From a checkpoint of a small masked image model: 9800 steps.
Rows from block 8 of the encoder of a small masked image model, named by matrix and row number. Rows with one number belong to one neuron. Each number is 500 + 25 x the weight over its row's rms, rounded and kept within 0 to 999. All counts start at 0. Numbers have three digits each.
After each neuron's rows are labels from the 100 images, of 14976, where the neuron reaches its highest value: "strongest on" is what is common among them. Only what is clearly more common there than usual is listed. The data: microscope photos of single blood and bone marrow cells. In brackets: how many of the 100.
# fc1: MLP up (encoder.blocks.8.mlp.fc1.weight, 480x160), inputs 0-159
# fc2: MLP down (encoder.blocks.8.mlp.fc2.weight, 160x480, transposed), outputs 0-159

fc1.30:524511488519463455482487470516497549469499510470497493474481518477515491486462525510497480487495497500498489484483503536491484511503520481552506514504489465451498488542472518549528507489488537536480503543476483537492492485513505456461461477482501529520495498511500564479551500504499462505501498507498490529556458512508522549502501462487508467546522471540463495504473435510468492502506534534499513509463497463478477510452482465493524528502451504523470479512498532478529485506499467
fc2.30:507506503530512512493480512451451439485528554530516514500491485526502490438552491495480534487507461505514536530505486499493509539496518511523513549479549490460469556473479493457495518502499511500490500485488458501517527513503507524498534496476500500478504496491518520508473474501513534482502489476491507488510543455498499505460492553531564515448514483485476498504521487512506508492447505483526484474480489555504523537553451531506478480500514496496477485497488498493487453475497542
strongest on: smear: peripheral blood (65)

fc1.273:495486482500518499507500551541531503452511527492505503539510506514524501541482473474505483519494475514520483486501510499486535520483518502474519522510500503480471525505518523513524423467485460541443493500545514476499464512499482495500517476492519498482506514486525526539494460506493509493445509490477513525526501515494497502515505522498482446458487473530499530478456499495533492471479413511501496479448466492521499489517495487474513460460526526529475550526502482509463539439497526
fc2.273:546503521527485524468520487497531534465480467505494500490510583495471499556450431502492505476491492487478482482518526525486472512513500505481495500478520513468507495481491486497485457467521506532494488502538566518493489491491488531475498501506527513501511509493495513498525493477497526543448516476517510507522521472408473508484480493474470490532503477507510499465534497466516512461502502523540550534508517498532499488473518473471510493541540556493474492499510483537500486520520512
strongest on: cell type: lymphocyte (47); smear: peripheral blood (38)

fc1.148:496475479509500473511510537523510493467498491464511505534473472496523506505501515476494491513463510526497529574491516490513509489457520513484457511526503469500461450550525495517479468553483484457471481537444444483493495504486552503469566511501511485543466511491504503511520468496489507508519511452478520510493445527520497489462527489506504528487506525494497506536494508493493516500499481494500502520478513473510510497442478485494478481499487554511498530549490503545500572479507525
fc2.148:490522504526507507517541500478496536465560513494501510476475449506523488570472495510505504522512483495517476483505510477548522507525531510512482449548508498479497485530508451467494516501485484537472438492475481542457519498493498465470501492498499497527535514527468504539482492472559520489484523498534507500522482507487550496522499508511540471501459509453482472494504498530478500491524466506455486483469523534488504435463492479500444537515480479501540506501502478517506511494518492
strongest on: cell type: segmented neutrophil (72)

fc1.466:480478459515501495481500547502532523458444515476516517468443489487531517514502488506496506515492540508480517547532532474508526483481525478474529493454514483495507471516489513555527490512488476541460509493470485525473511487517513490466529489468519566519485510519530508519506486528493531507519524484535505481490494500502489482510494496523489466481507565500442430536457535497475485514504504491494495529485521503531475506440483477488470472534539486517507537522493480464530486490490497
fc2.466:513476524530513475486468509482550511461461467506508493498518533459477516552451465517506538499494511532482477526506494485480544459487490523493497517460540500511506471508505480509523467543498489471487505485494524488521480494501501442456532510528496482502497511460517502484548505529516492511511516471553509550505486467483480559550493486496486455524482478521475483534480530512503484491526512534476494489481535521474486504482500503504468515456480475481433508483516532489491475545534519
strongest on: cell type: blast (25)

fc1.206:491536504507431442475494533485457493490462546546483492487482468510520522475491496540506475481482499479497463508512513502466508475497479484460504525516517477520485467535546483493502533530516498486496495534479489526499544522504479506478502515539442467508486510551489478466527484510503518478530482505497497512522467518493511462491486512523480479484505502520464504510492519475542495510517455478533490555520456518531477498555483494471535463522538493525471508516509508467440533491514512
fc2.206:455530531517507539514519507500538460490524538486478499499544489546465455474485470526466518489506482538536487551501515528516519510498472511513495527564474511463476500472542496487497568508506510488475444496490483515520456508497480501464465508492574527507539498466482506503502513548482527511492513467471483527513480492509477510433511533498509500472501494485536462471498484521493500477498495495470499509454474480505488502507488480503522518522502478529514506459506524467529506511504469
strongest on: cell type: lymphocyte (35)

fc1.398:474476494503510478507506553508465501449509526506480492522512489542521472480468476473521494469539461525524496438492495519508559497492516484503490536470546466416493492520511503503517478521484510532484478529496522500485500495483509470495469503478484475512488502514523532472505477491504507530484466485495526484502487521477544490461564516541478467518519501520543513521498488452530519475490503499542494504457499455462496489438494487499490501463512517528487465500540537504476480473501508
fc2.398:494482473495479494462497487465479477483508489467495489480473507479528473481531447519520560499505490496509526452507547519536491485485553531517523506540503516452511486443473486500489506519485505508526480529497520492506453462492510443466473513469482528502494501516505504517465505519507524481454490514498503467482510499495534512484527471500528510540500534542500508559479497505478515518501526498504572494510514488489522510445508548507546516486464499504508460527455492512560523504494517
strongest on: cell type: eosinophil (59)

fc1.146:520473570507505477506482498540469471464504520489493495510485508509550494478508515504498510486514494514490510573482439474511510511456532495459547532481461482483528458503504555514508494494524544534490524481496491451527491514495507485507513492469485512483490490496526530482541521521493513516494503495492546502463499504512504446502498532524495489494493494505521453477495492482535494512460485543478497504493478536462499502476498456497472446506563524513495485477534543509438496490486474
fc2.146:518451472486479504523494495494493525525486479448499499490471497521515490573464531495525485493500502490481466479509463485507530475494520528497552488505491490468509438510557497497484474528522517511487514501463515503516516504502494482508464499459484518493504514504507519542496531505479477522479521481511463540497496450475504538516526457480518481535514515499528487511506505511452494507502508540486495535509493509500492445454465550536521555510489489442537494487492533506561538531524519
strongest on: cell type: eosinophil (25)

fc1.310:501513510534500507493494515511519545503485508483522511525435487498493530518523491514486490476482539498499536541516487513508558489505578507489532520446506485477485412492483493502497437484485485501523518534494517541479461521499491502482505500499533530448509494489493492553472496505501512494497471514508518466497457541457472477486488487532469461461495536542505482543471540518506505507503504519481494523522515500499516504445522493499460497463526496511486503528531466487483471484499494
fc2.310:548477544520509513492522489496534519496508478494506504490498534489477493473507500451473533477501506517462518534485551492474517496545556507518543485475493511510507507517522512469511534505481499447440453496515493514543522495505510514473508500498505470509482500520499482510468524519480473462495537442491513586500485475514436540491494470508476477506524533542505492492423502498505503465515513471483487508504502494522497475541540494511474501510490492477524528519490526477486456525505499
strongest on: cell type: promyelocyte (25)

fc1.409:518471546515511498501487489536456515482497531492510507486464497507585507494509515506523504505512453470485476528488520481539480514486499502479493520499480489480510463466462512559536489506503500541518514495527509482526479498506539438542483491493496455481493503504512495477482501479499487487532507508500525523455510526463482465492496535509482513409488524498518474485514508471533493458483439520479475494500484506524504488490486480490474470499531545522524560499552517522462515492500510
fc2.409:481489530492488506547486534544492545512479485500500494502477478494542479569470543501528496522539456468469465504437473491498534471515539505500514500501475477491532453501519521522521459516518507534542498499512557477475474523498499485519434513499484495464484509515514510528494492445497475513496518507514509533447493457482494459507467490466514459509521482503518495483556486486500504490549482538469446523513515515502503490506518522479505528527498506507498504491530502508501527508527503
strongest on: cell type: segmented neutrophil (99); smear: peripheral blood (90)

fc1.190:518538515538484486490502535478481515449472507441491485507505472533510493465458498526560462508429508542462532522505487512486492484509493474482439497499496485506439487504501475502502475528507521505500540510507523533454497487503497505487510489518483500474545489500516481463514479538483482477530489503508533508513504541500543484471517516522481469485523494534531482519493474500523495492489497489461472473497474507462505486500484481480531511472549534534495478479505532482408511498509504
fc2.190:499492532545509535511517488551492477540493501492493491515483482522509498467521505523467471496532480518503518486517512508501523495478508440491535473481489520482513515479495478531523572477475515520509467518471469507535553536489480498468501510484457495532515507533467498521506513494520527490448522484468432455538507485483516449486507504488498488486505486521463512507486476525475511499510477494508487490507500480570500500513458474491486483541482535515479553539519471521538534445506492
strongest on: cell type: lymphocyte (43)

fc1.157:523535461528493497482495500478503534500479506505506501465432504506495530507504428495517496473508501506480502484535476504536506478509531495473466500459513524527450498501489498532511509474498484471469494544529499571492480542510505519491458497564500501502514491547515464516484533521501496497482480487484491498519477485511522467514536480540500483462519506532507486512505498518489489541494468463452494513540508419499499502521460495482532496483553484518527436531478508511493504518496490
fc2.157:478509459529476515497513513536530508490481500455493499480494496501561494506478480454489495522493470488499495463544482506533521516521474525500514520544496495552462455467528517490459494445477491518488474507493519517526471513498532507517467495494565509513543502500454494515452521475523495469451487490513485527504480483524503532511474499459504488508483600518511481484486497509547499496499521489537516496503490479505497515505520529466496481482518490502521479507507548522472555468486474
strongest on: cell type: erythroblast (39)

fc1.108:515536493486495494505520512543554515482491437489479486510480480535526521453458479501496457543495509556516502493527502504523491459502531485460543504481508483473505477506500500510478486473498546487501517518493466507496495466496476543444486479477452482541514490501502494511485529493496519503489523519473527571525505491465486502487526488541516472535549474505538552548482505513452507537527486488488505490458513492516491484486448481492512487488485498518479507517504493540466530505468478
fc2.108:535476517562513514500523479478476529498511515555474502502512462502510491408550473493490537508533481514484541496465480488515514499457515504480486511534470505479488535472523475464473536515476522501465503503472464516516548525480527475511496507526519487481474466511514531499498511527495509521510465464493541469488466528487528500533512502497532527481514481488514480538536463512477504453520505474507475485488496500535503488529537494552448450507494479495533524498493509492513469502495532
strongest on: smear: peripheral blood (48)

fc1.79:544483458497484480492509501542474462482506506480500516479454522531553504511514491466504469545461564523509504519521531520453468503461513503487451507505504511495502511545544550498491518489518474517455482511513508474507487471515507463477505493458467479504503515456498481460526489521497522494448455493510511481513475513553545503479474506541498506520484496530496483496514480487525490481511454478521514486448493483526506484530470489486542508511511519518504523533514463521477516468498551
fc2.79:510512490455539463500495476501539458521469515475502509476519511508528492493500554478499516491506510470521498525496511514471491520573532499530477474446496488505504540546488492503518525458509501523523501469546517483534522512507518543504449490482481458524531500518537518458498479511534498507495504466521477496515528477547463541499496498474516471485480537483500452463482457478477501456514508492523509485496474469512494483497473472506530546492496519532522522520471466477446500527504534
strongest on: cell type: proerythroblast (31)

fc1.306:507496511500502491514499498511494528466518519486498504493466481519581498498499503512501524469521472485455553490495491479549497486496505496472498504501457464491543486501518512521496506545495500512484477485449517444540534481506535505461509488488507517505471498511508516503495517510504498512535501458491501466459476583512516446489491527522495498540510543519450482560486486476499483507491468518535520510490506499487484478444496439499450502522515520511464491524495524492486550474505539
fc2.306:451480458463504465480495480511477526507492507475510500479475458485460503489501430502508505515488480521536511435534468477510551518487506533528507463528548496480495477496481489498505494495493497505490495546446476525513534474506509527520531493491582533487489493513492505498476554465504503539468537457540505505486498501517535501511520481464498491491488535490516482526530510516487488537497504495510490502492494499481502481481491537546492521521441503458517513508477512548519531540504529
strongest on: cell type: eosinophil (68)

fc1.184:500502526548489520477485510490475519516494498528512507484479522470516568507503469499528488485553533477459510492503504493452514489454550460501544520530505494501545450460463530538471520524484478432518534533469503556476484510513535481471490493486478505557508486498518485496485525502490500474496535510477500535462463516500478505504502481508484474512502520504471501506432512510484485512488508496450520495508528476510519508513466504491456498520529544506504466467503541505514485499508470
fc2.184:512484479498524489548504508472514483501478504474463507503540520493517485558482505529505497508460463508520437491481518514527499489566489518489500484481501505510509499532524473473492500483533470534488477500535509488506475494492506542479509553507437476486494488510528504495506474484495498498435498526507506523540531520499492503445499534529489496474478467506513501485527500496520494478503479607477543484487551487507480494492521479452519535483503520510496549499537490495505474467527474
strongest on: cell type: lymphocyte (41)

fc1.435:560502499506476447478476506519530498521520514509500507502497493465514452507499504505529494476488545470488535520499508536478483502518502435461491491529497509496513505477510491494511489522546490505532547498522481497496431488490483524494506496483481506478494489464517519489524495518474496504492479542530530588457497521471514469450519487518477485508487449516510506509495583456465502510507498517497488508446505454484493463537482504483500446505524526519493498498502525494488541491479515
fc2.435:467543495491519508500465461505485498475530519509518512504466528491491489547479463496477493514503534491521471492462478497489492465546492519489487531531474503547475435472504504478490485526541490476502510476517538485483487501532528494492509496524513475567511488504548490500513476502471478485440477528520501498526475471501485500513503501494446471494507513550556468505510523458545485485495540535505498481490519513437472485531524524492530522481491455485460543476486524494511497499535519
strongest on: cell type: blast (25)

fc1.218:464508496508485537476503509504441501438474494526525500506498522485525516514516491549574480538448530542509533529524498473496553494535478486508489479502499485482510445509542516501499485529433488477481476544489507494499457486506477542483511499529478531496495524523491505488499510515504505500497505502447518494518479466475516483495512442533501501476498504508413509519518511508482505500503437496551505486527525481562504493508483492491490485479498542513482497486510493491498493498517511
fc2.218:520504501466503503517477464502575484524512508507488479517483481493498498504491507484491505509493466484502504511518483458498493476508531509513543521471490501504500468483520495532516498515513496514504500528497521509521460512494508480507479512509560491481495478482551502488476504501524430502550453486559474526455495531511429518512478474473483448513487545479491557515485499505504504527515513500502506483454480515473509494498543516490463422473509490494478544520535488494570469490503514
strongest on: cell type: blast (26)

fc1.55:530519488532512512476506477484439556499503500485502508511432496494540479496485405529509499520507463509460506517513465508503534499502522530500470526499507502494508508465464532522483458495503485555517500519483509579492467498499515476500470498493534511478484502504482483486469510490505478489524500482503507460506459518474523445502529542474488504458500552511499497526509482477516502494505488494494486525495495457512497505506502477499495511525518551514471420527511497534479525483493472
fc2.55:497453446508454498524510502512472533515537490525494501505445478535530499528474488479537490495523463507489471455474421478477442503517492469514515487503515484549485510506541551458490509488509513542546530498522497485506483518495543517503470501550501447534508518501478509499456535474499514490486564463489510540501522491509565490493504519526502505500509523469506505508506485522538496530533504517477507494508495473479499485494518504441496506513480498510490486503513474491488513475495467
strongest on: cell type: segmented neutrophil (55); smear: peripheral blood (37)

fc1.276:527498478500499470513495482499513508471500537442503511501480480518544525513486472510534491492498510511520514552532511489499507505570489510454503495469520493494506523511511462542507515466522486529463503529495478559547472486519479524480541483481509497484509499531525503480443457509490507522517446460484497481492456497562541467465488549474475507458489546479492511506508508505538485497493496486487522520469467485510501494479510459489536510478550494519494478482498525563490524493504482
fc2.276:505492450457519523528488462467523481489508498520520507520529512526507459501511514440501487500506495495575505490506439502530441502525456506486506471496491500514526529522505478509527484487511505552524541551511486518532494480516510576509506488479462505532503519492510500497492513458478483469527562504512527521489477509463508517488500546487475505474511522542508537487551478505487495509493511509468533492506490512475501468455504483519547495491498459471489483492488467526488535491500465
strongest on: cell type: promyelocyte (25)

fc1.13:517522474499486481528474508548517538466465530481501501530506522506520568517512451478492462509507511512498491490502525528440553501558518532494475492496523522515521510534550456525509485508521484529459502514501508503490477539519504521475486485470462493548527505470542489457443468510501464510458448497482478528517445516524505483483477497513485505512488454483473515489514490490469481515497457489481486499475475475510495485525485489480531494512523522520466517500489511548473502485507473
fc2.13:542433484505516504483514510530536459485495508510498508512501502546459446492503527498498490525492466514510494529474460473528441524524470504484501512495474488498519519469481449501510517475489501490513520494531463477481493528496520538548557502545498476564509507502513499489511467502482539517526542466484501511519518503528514504466515496500484541457503480477507490480494482504538497458507493489495510501504495470478497469452497457542547520529501478511529533482514494488455524504502567
strongest on: cell type: promyelocyte (47); cell type: blast (25)

fc1.411:515483476484483512496502550534506505508472452471505496452519491508515502502517536502463477489510540494542526519466509495486560493469496522492547514494458468478527462466536490514528493508529489444458450517480488482444454527496495524496545511468466495482496473495500475508528499548494503522490479516527482533529508518436498488486512478539508499547513536529520517505500495511503516490497480473475488506517533462509512505507481502503513452515497557504498499486538493533451530485512531
fc2.411:527494541500495473490503428497513502517481459537492480496490532508497514509477481527492493491498474495455488515480480560521451466538479479516468464505561512485495533524495470487496528504476506562467460502522502531491508495484532506508433518514486509550502517517455499509483509435523490504509484457464520493524507481517479503504507501473481495463505514494483491515527453505455498480536510468520501507511508478525497468467523512514516545558541501514531525520486489527519517514507525
strongest on: cell type: artefact (25)

fc1.471:526505518506477488491496521492512472472491531479499491524496505517522486497524495497503447540428476471505514523534501515504538512483531501478523540505523473484496508517484504488485494556468497485499464524495477508458483482495513513477531500509511475519533471470514484465570460506494515468477455486493511516489504505477463492493489477520485492445487477506427530475520494530557498535495494516542499459506486470506517481512485509484497488518502489524505495505531499573489588503524536
fc2.471:499474496518480506469485500517502508500530465528542545553486492463484456531505493510528506542502470502536501491482534476476512505539545506479532485474526444510488536485536510460465480492494490507457443524513502499485442482528513516517493476528484510463526513475507511516479551482497464504557454529504521483524473534540481510529465455447478494507485551483471514496473505516491499510495508515498480510499507523498518481528501499492469489525480535508450529532507516463493497510500531
strongest on: smear: peripheral blood (67); cell type: segmented neutrophil (50)

fc1.65:499535515504478521482481531516530462490481530437485493536483538467519462487475509498506514509516548498484480511508523526506479499518513473484503464514490458473524467576490477466510518527517493485516505503502514484486548515497532544501477504519458485518511533499516487473504471525478543457466488507541498529520487496491501507438544486490477483458490504493438520487541556497482500476525525494532473474478488502452473508514470502482508465518506489525493502522517471499434513492493505
fc2.65:482502508515506547501495526527510490486541498534497514556502513497533499484479525543472451504470466450525500461473479523531515486461528479530486479542510484482464497506507511470501502474481482523509528446498491477494532503506510525498494480468526477466492522477503519527489513515484489468511500505446560511527518561498456497466522492478492511533496502482467506477467484516476488498470484464468523503477494530521472543530573482510513480454520483490468503539470471487462478515499491
strongest on: cell type: lymphocyte (47)

fc1.415:493506491524509521508497481498505514522490545473529539491488508524555528536491463482484495500510541474517507536499452489504486509467507487471503492474502479482526470488510541543479511488502460506504484497450517550530497508544520498484512462485480499505544491490520480524524568487487510465504504456460495491488467528538500478481482516520492479462506561508528510554475475501527451503479503479493502514486494529483508491450490476496499476497557563519461473485514516519468541490529476
fc2.415:477533485496503495495522536538484500505505516510504504490530435509462475414542489498459490513491501478529553512508465540523507536535495477524522499517501490507504462482486517498499535496480491557451483504489483490516512540507527538546550505498501502451501471526483483528510499484505498482464486504529459451504539536471519510493477501516501507456515490511503510506501484495473510457516502478527486455519506464478510522538495584523497466497518510497489485498468526495528479482510477
strongest on: cell type: promyelocyte (27)

fc1.49:526539472502486468486512466496520547508465490472493516493464516538500515514490471489505510551474500541467497477510481458549522519503498513497485487487537504459513496478476480535495516519519489492502447491422492471437498496519574505477511472494492510497550515484498487425466517495499508510474458509506460526508489534509457473452510509524471487524478544526510538540493490474492478503489494491491494510479485512483510488509502484490522502491523537516512509522547513534487469525513525
fc2.49:488493461544482504508503491501492550485467502538490495528438491469442524463534529511532484514570463489521503490500515482503499508542428509503502528467500510504464470494455464511492484493514503458482507498521520471508496526481531506482499511527506499491485470521499511514438542498493547471539494533494473512483516523477531499540489473546517491513498522537504475504491490508522513547491535508478485534528496450460491499489501466501520491540487467521479479526524533497512464491487495
strongest on: cell type: erythroblast (35)

fc1.328:530532537517494500501496526526465497458509489474511506532491520490519489500514522513520526539456530516470513485549503481529497494469504446477534496525525483492531535499474477507486503466491493453505450492525507443522519466515533536483484476530456463475504498480516494423513512509484496445481468488467518552494486527491466489455492463505471482515498504503451534493504493496517476511504491500528503459504506486515490490548505482488540489517511510519499469544528502513488516514503568
fc2.328:531498499504510500502522487503529509489508507482487489568496467482490496544485467518524544494542519538524486493511451477493512479454518477487539515507486500519553531499477515488505516469503499449494461500521469501517500495481517508497522529507506513432498536513523515561485503439489526497461510518530511525523512501520477473509566471460477506518496485479488511521464523524493518514515478538517483509472527508520512464513516476493530515480474499500450463440511508534541470452501488
strongest on: cell type: lymphocyte (40)

fc1.18:500511542518474488493494483520500490479478474557488501510480528480511485495514492529501511486496499515452543545475525449502489449591516496494496474503520448503517487511518531493510529506474502468516534535513536493500477497485518580472470497454502509471508484483493497445515469527498562486457528487518525517480491529509502481493486465495464503510530473549492507509502514483505504522516484503505500488524530503474490504483478501498470513537489531522464528496459460480453506481472467
fc2.18:491504420537497524533491492498517489471520541493511518479509508487529495478524526500479456477539519472553507529481527526532486508488523501500523519480497471472494496489445493466499510485499495459485481523527520480521532481510457470497476492469507507516498481507512512498500545483478480534472542509508515481462480489506492501528494561536510473490506472472487559488527502515467502518523493492504531457497492474505492475527475557509502465454523517589496488472495515454523485475498504
strongest on: cell type: artefact (31)

fc1.29:523481474504503505502486507513509560483517512509520514503482531496539514512516537543484483495507505511529486524536562488484472503557497496481489491510554489468501507582500469533476535478490485524481498513488461537523455484511504529442477482468489521479479511492528487474493443516494514517480471512514500480490407502517523479446501521511482504485507513495497548543495500506530482472491484505490489512488491476480508512429501478479500523456515496521484533537501499515502487477493485
fc2.29:526510505527519485455485486467485488522508529500494486504479503487510515431527516494477495524490504550530540498529507425491514523548514505480499495564507511506460538506472497510477550513484501526503526504480425549528487505479499550520437505514523518510470479523500496470506486481494497476509531488494487470482484466475478497502501536484481539471502535504497467496514490521523499509483522490492526505508480547455497507505461483528491550502476482482489465500472440538481517497490492
strongest on: cell type: promyelocyte (25)

fc1.235:534524478492503476503469496479482559503496498533505506523498490501498494485474508533512451473518470476521515476503539449508525494536499511470476496526486491482487522523524483561527532495515508505503485485520487450499555510500486508499504500461504499467496496501521510484437493549510491492419483529508525541475505512528544452471520522501471493506499494482478469491494499514458500504519494518447482492507485464493490509491481462495470514579527529524490442499539486538488466498492520
fc2.235:492514509487485460477516506560500515517520497496495511482491435502451533484516445499529486504516481513511495485495518435486491518530506508493529479497451474498479472519514506482478515530514506477538473517493506536475509500504535470474511495520486496524531480496504501480505549463503530452494521492505489482473461521492576472546479475558535485468502521475499514517476487521486503552535526502454465514511487510473502497529472517440509459515475492524522497494539541462491504507494506
strongest on: cell type: segmented neutrophil (40)

fc1.47:498514499512490533506504505513556533469502532439514517521490487519530510531489494533466478508460521478502521500510541530483490507508525434477468504494474518480490482539523512537517491507482453493438550502449489471506523517523519513480483488475513476482480536492506491511489487570491486488465503502478474503507513501465512465444530483507470502488485514500478509487520515527527479480491477471502485476460485519494499492486498471476497437477564526535488492547529479527469512465528497
fc2.47:498495507505492547504501528536498506428533525521488484533517472513503490411536507526462487490472522523499515532546497509554504524503512506512482510460480534478450502507505499488464521472488511506456502497493472443518510528483523526480536509533526539465477484529485504488529510498523463499515458500487514517485519501451494497468508456567493505526494492502492491480493464529496502452495504489511524509538481461482491500506479479509555482471498491516474525533461522529506515499477503
strongest on: cell type: blast (32)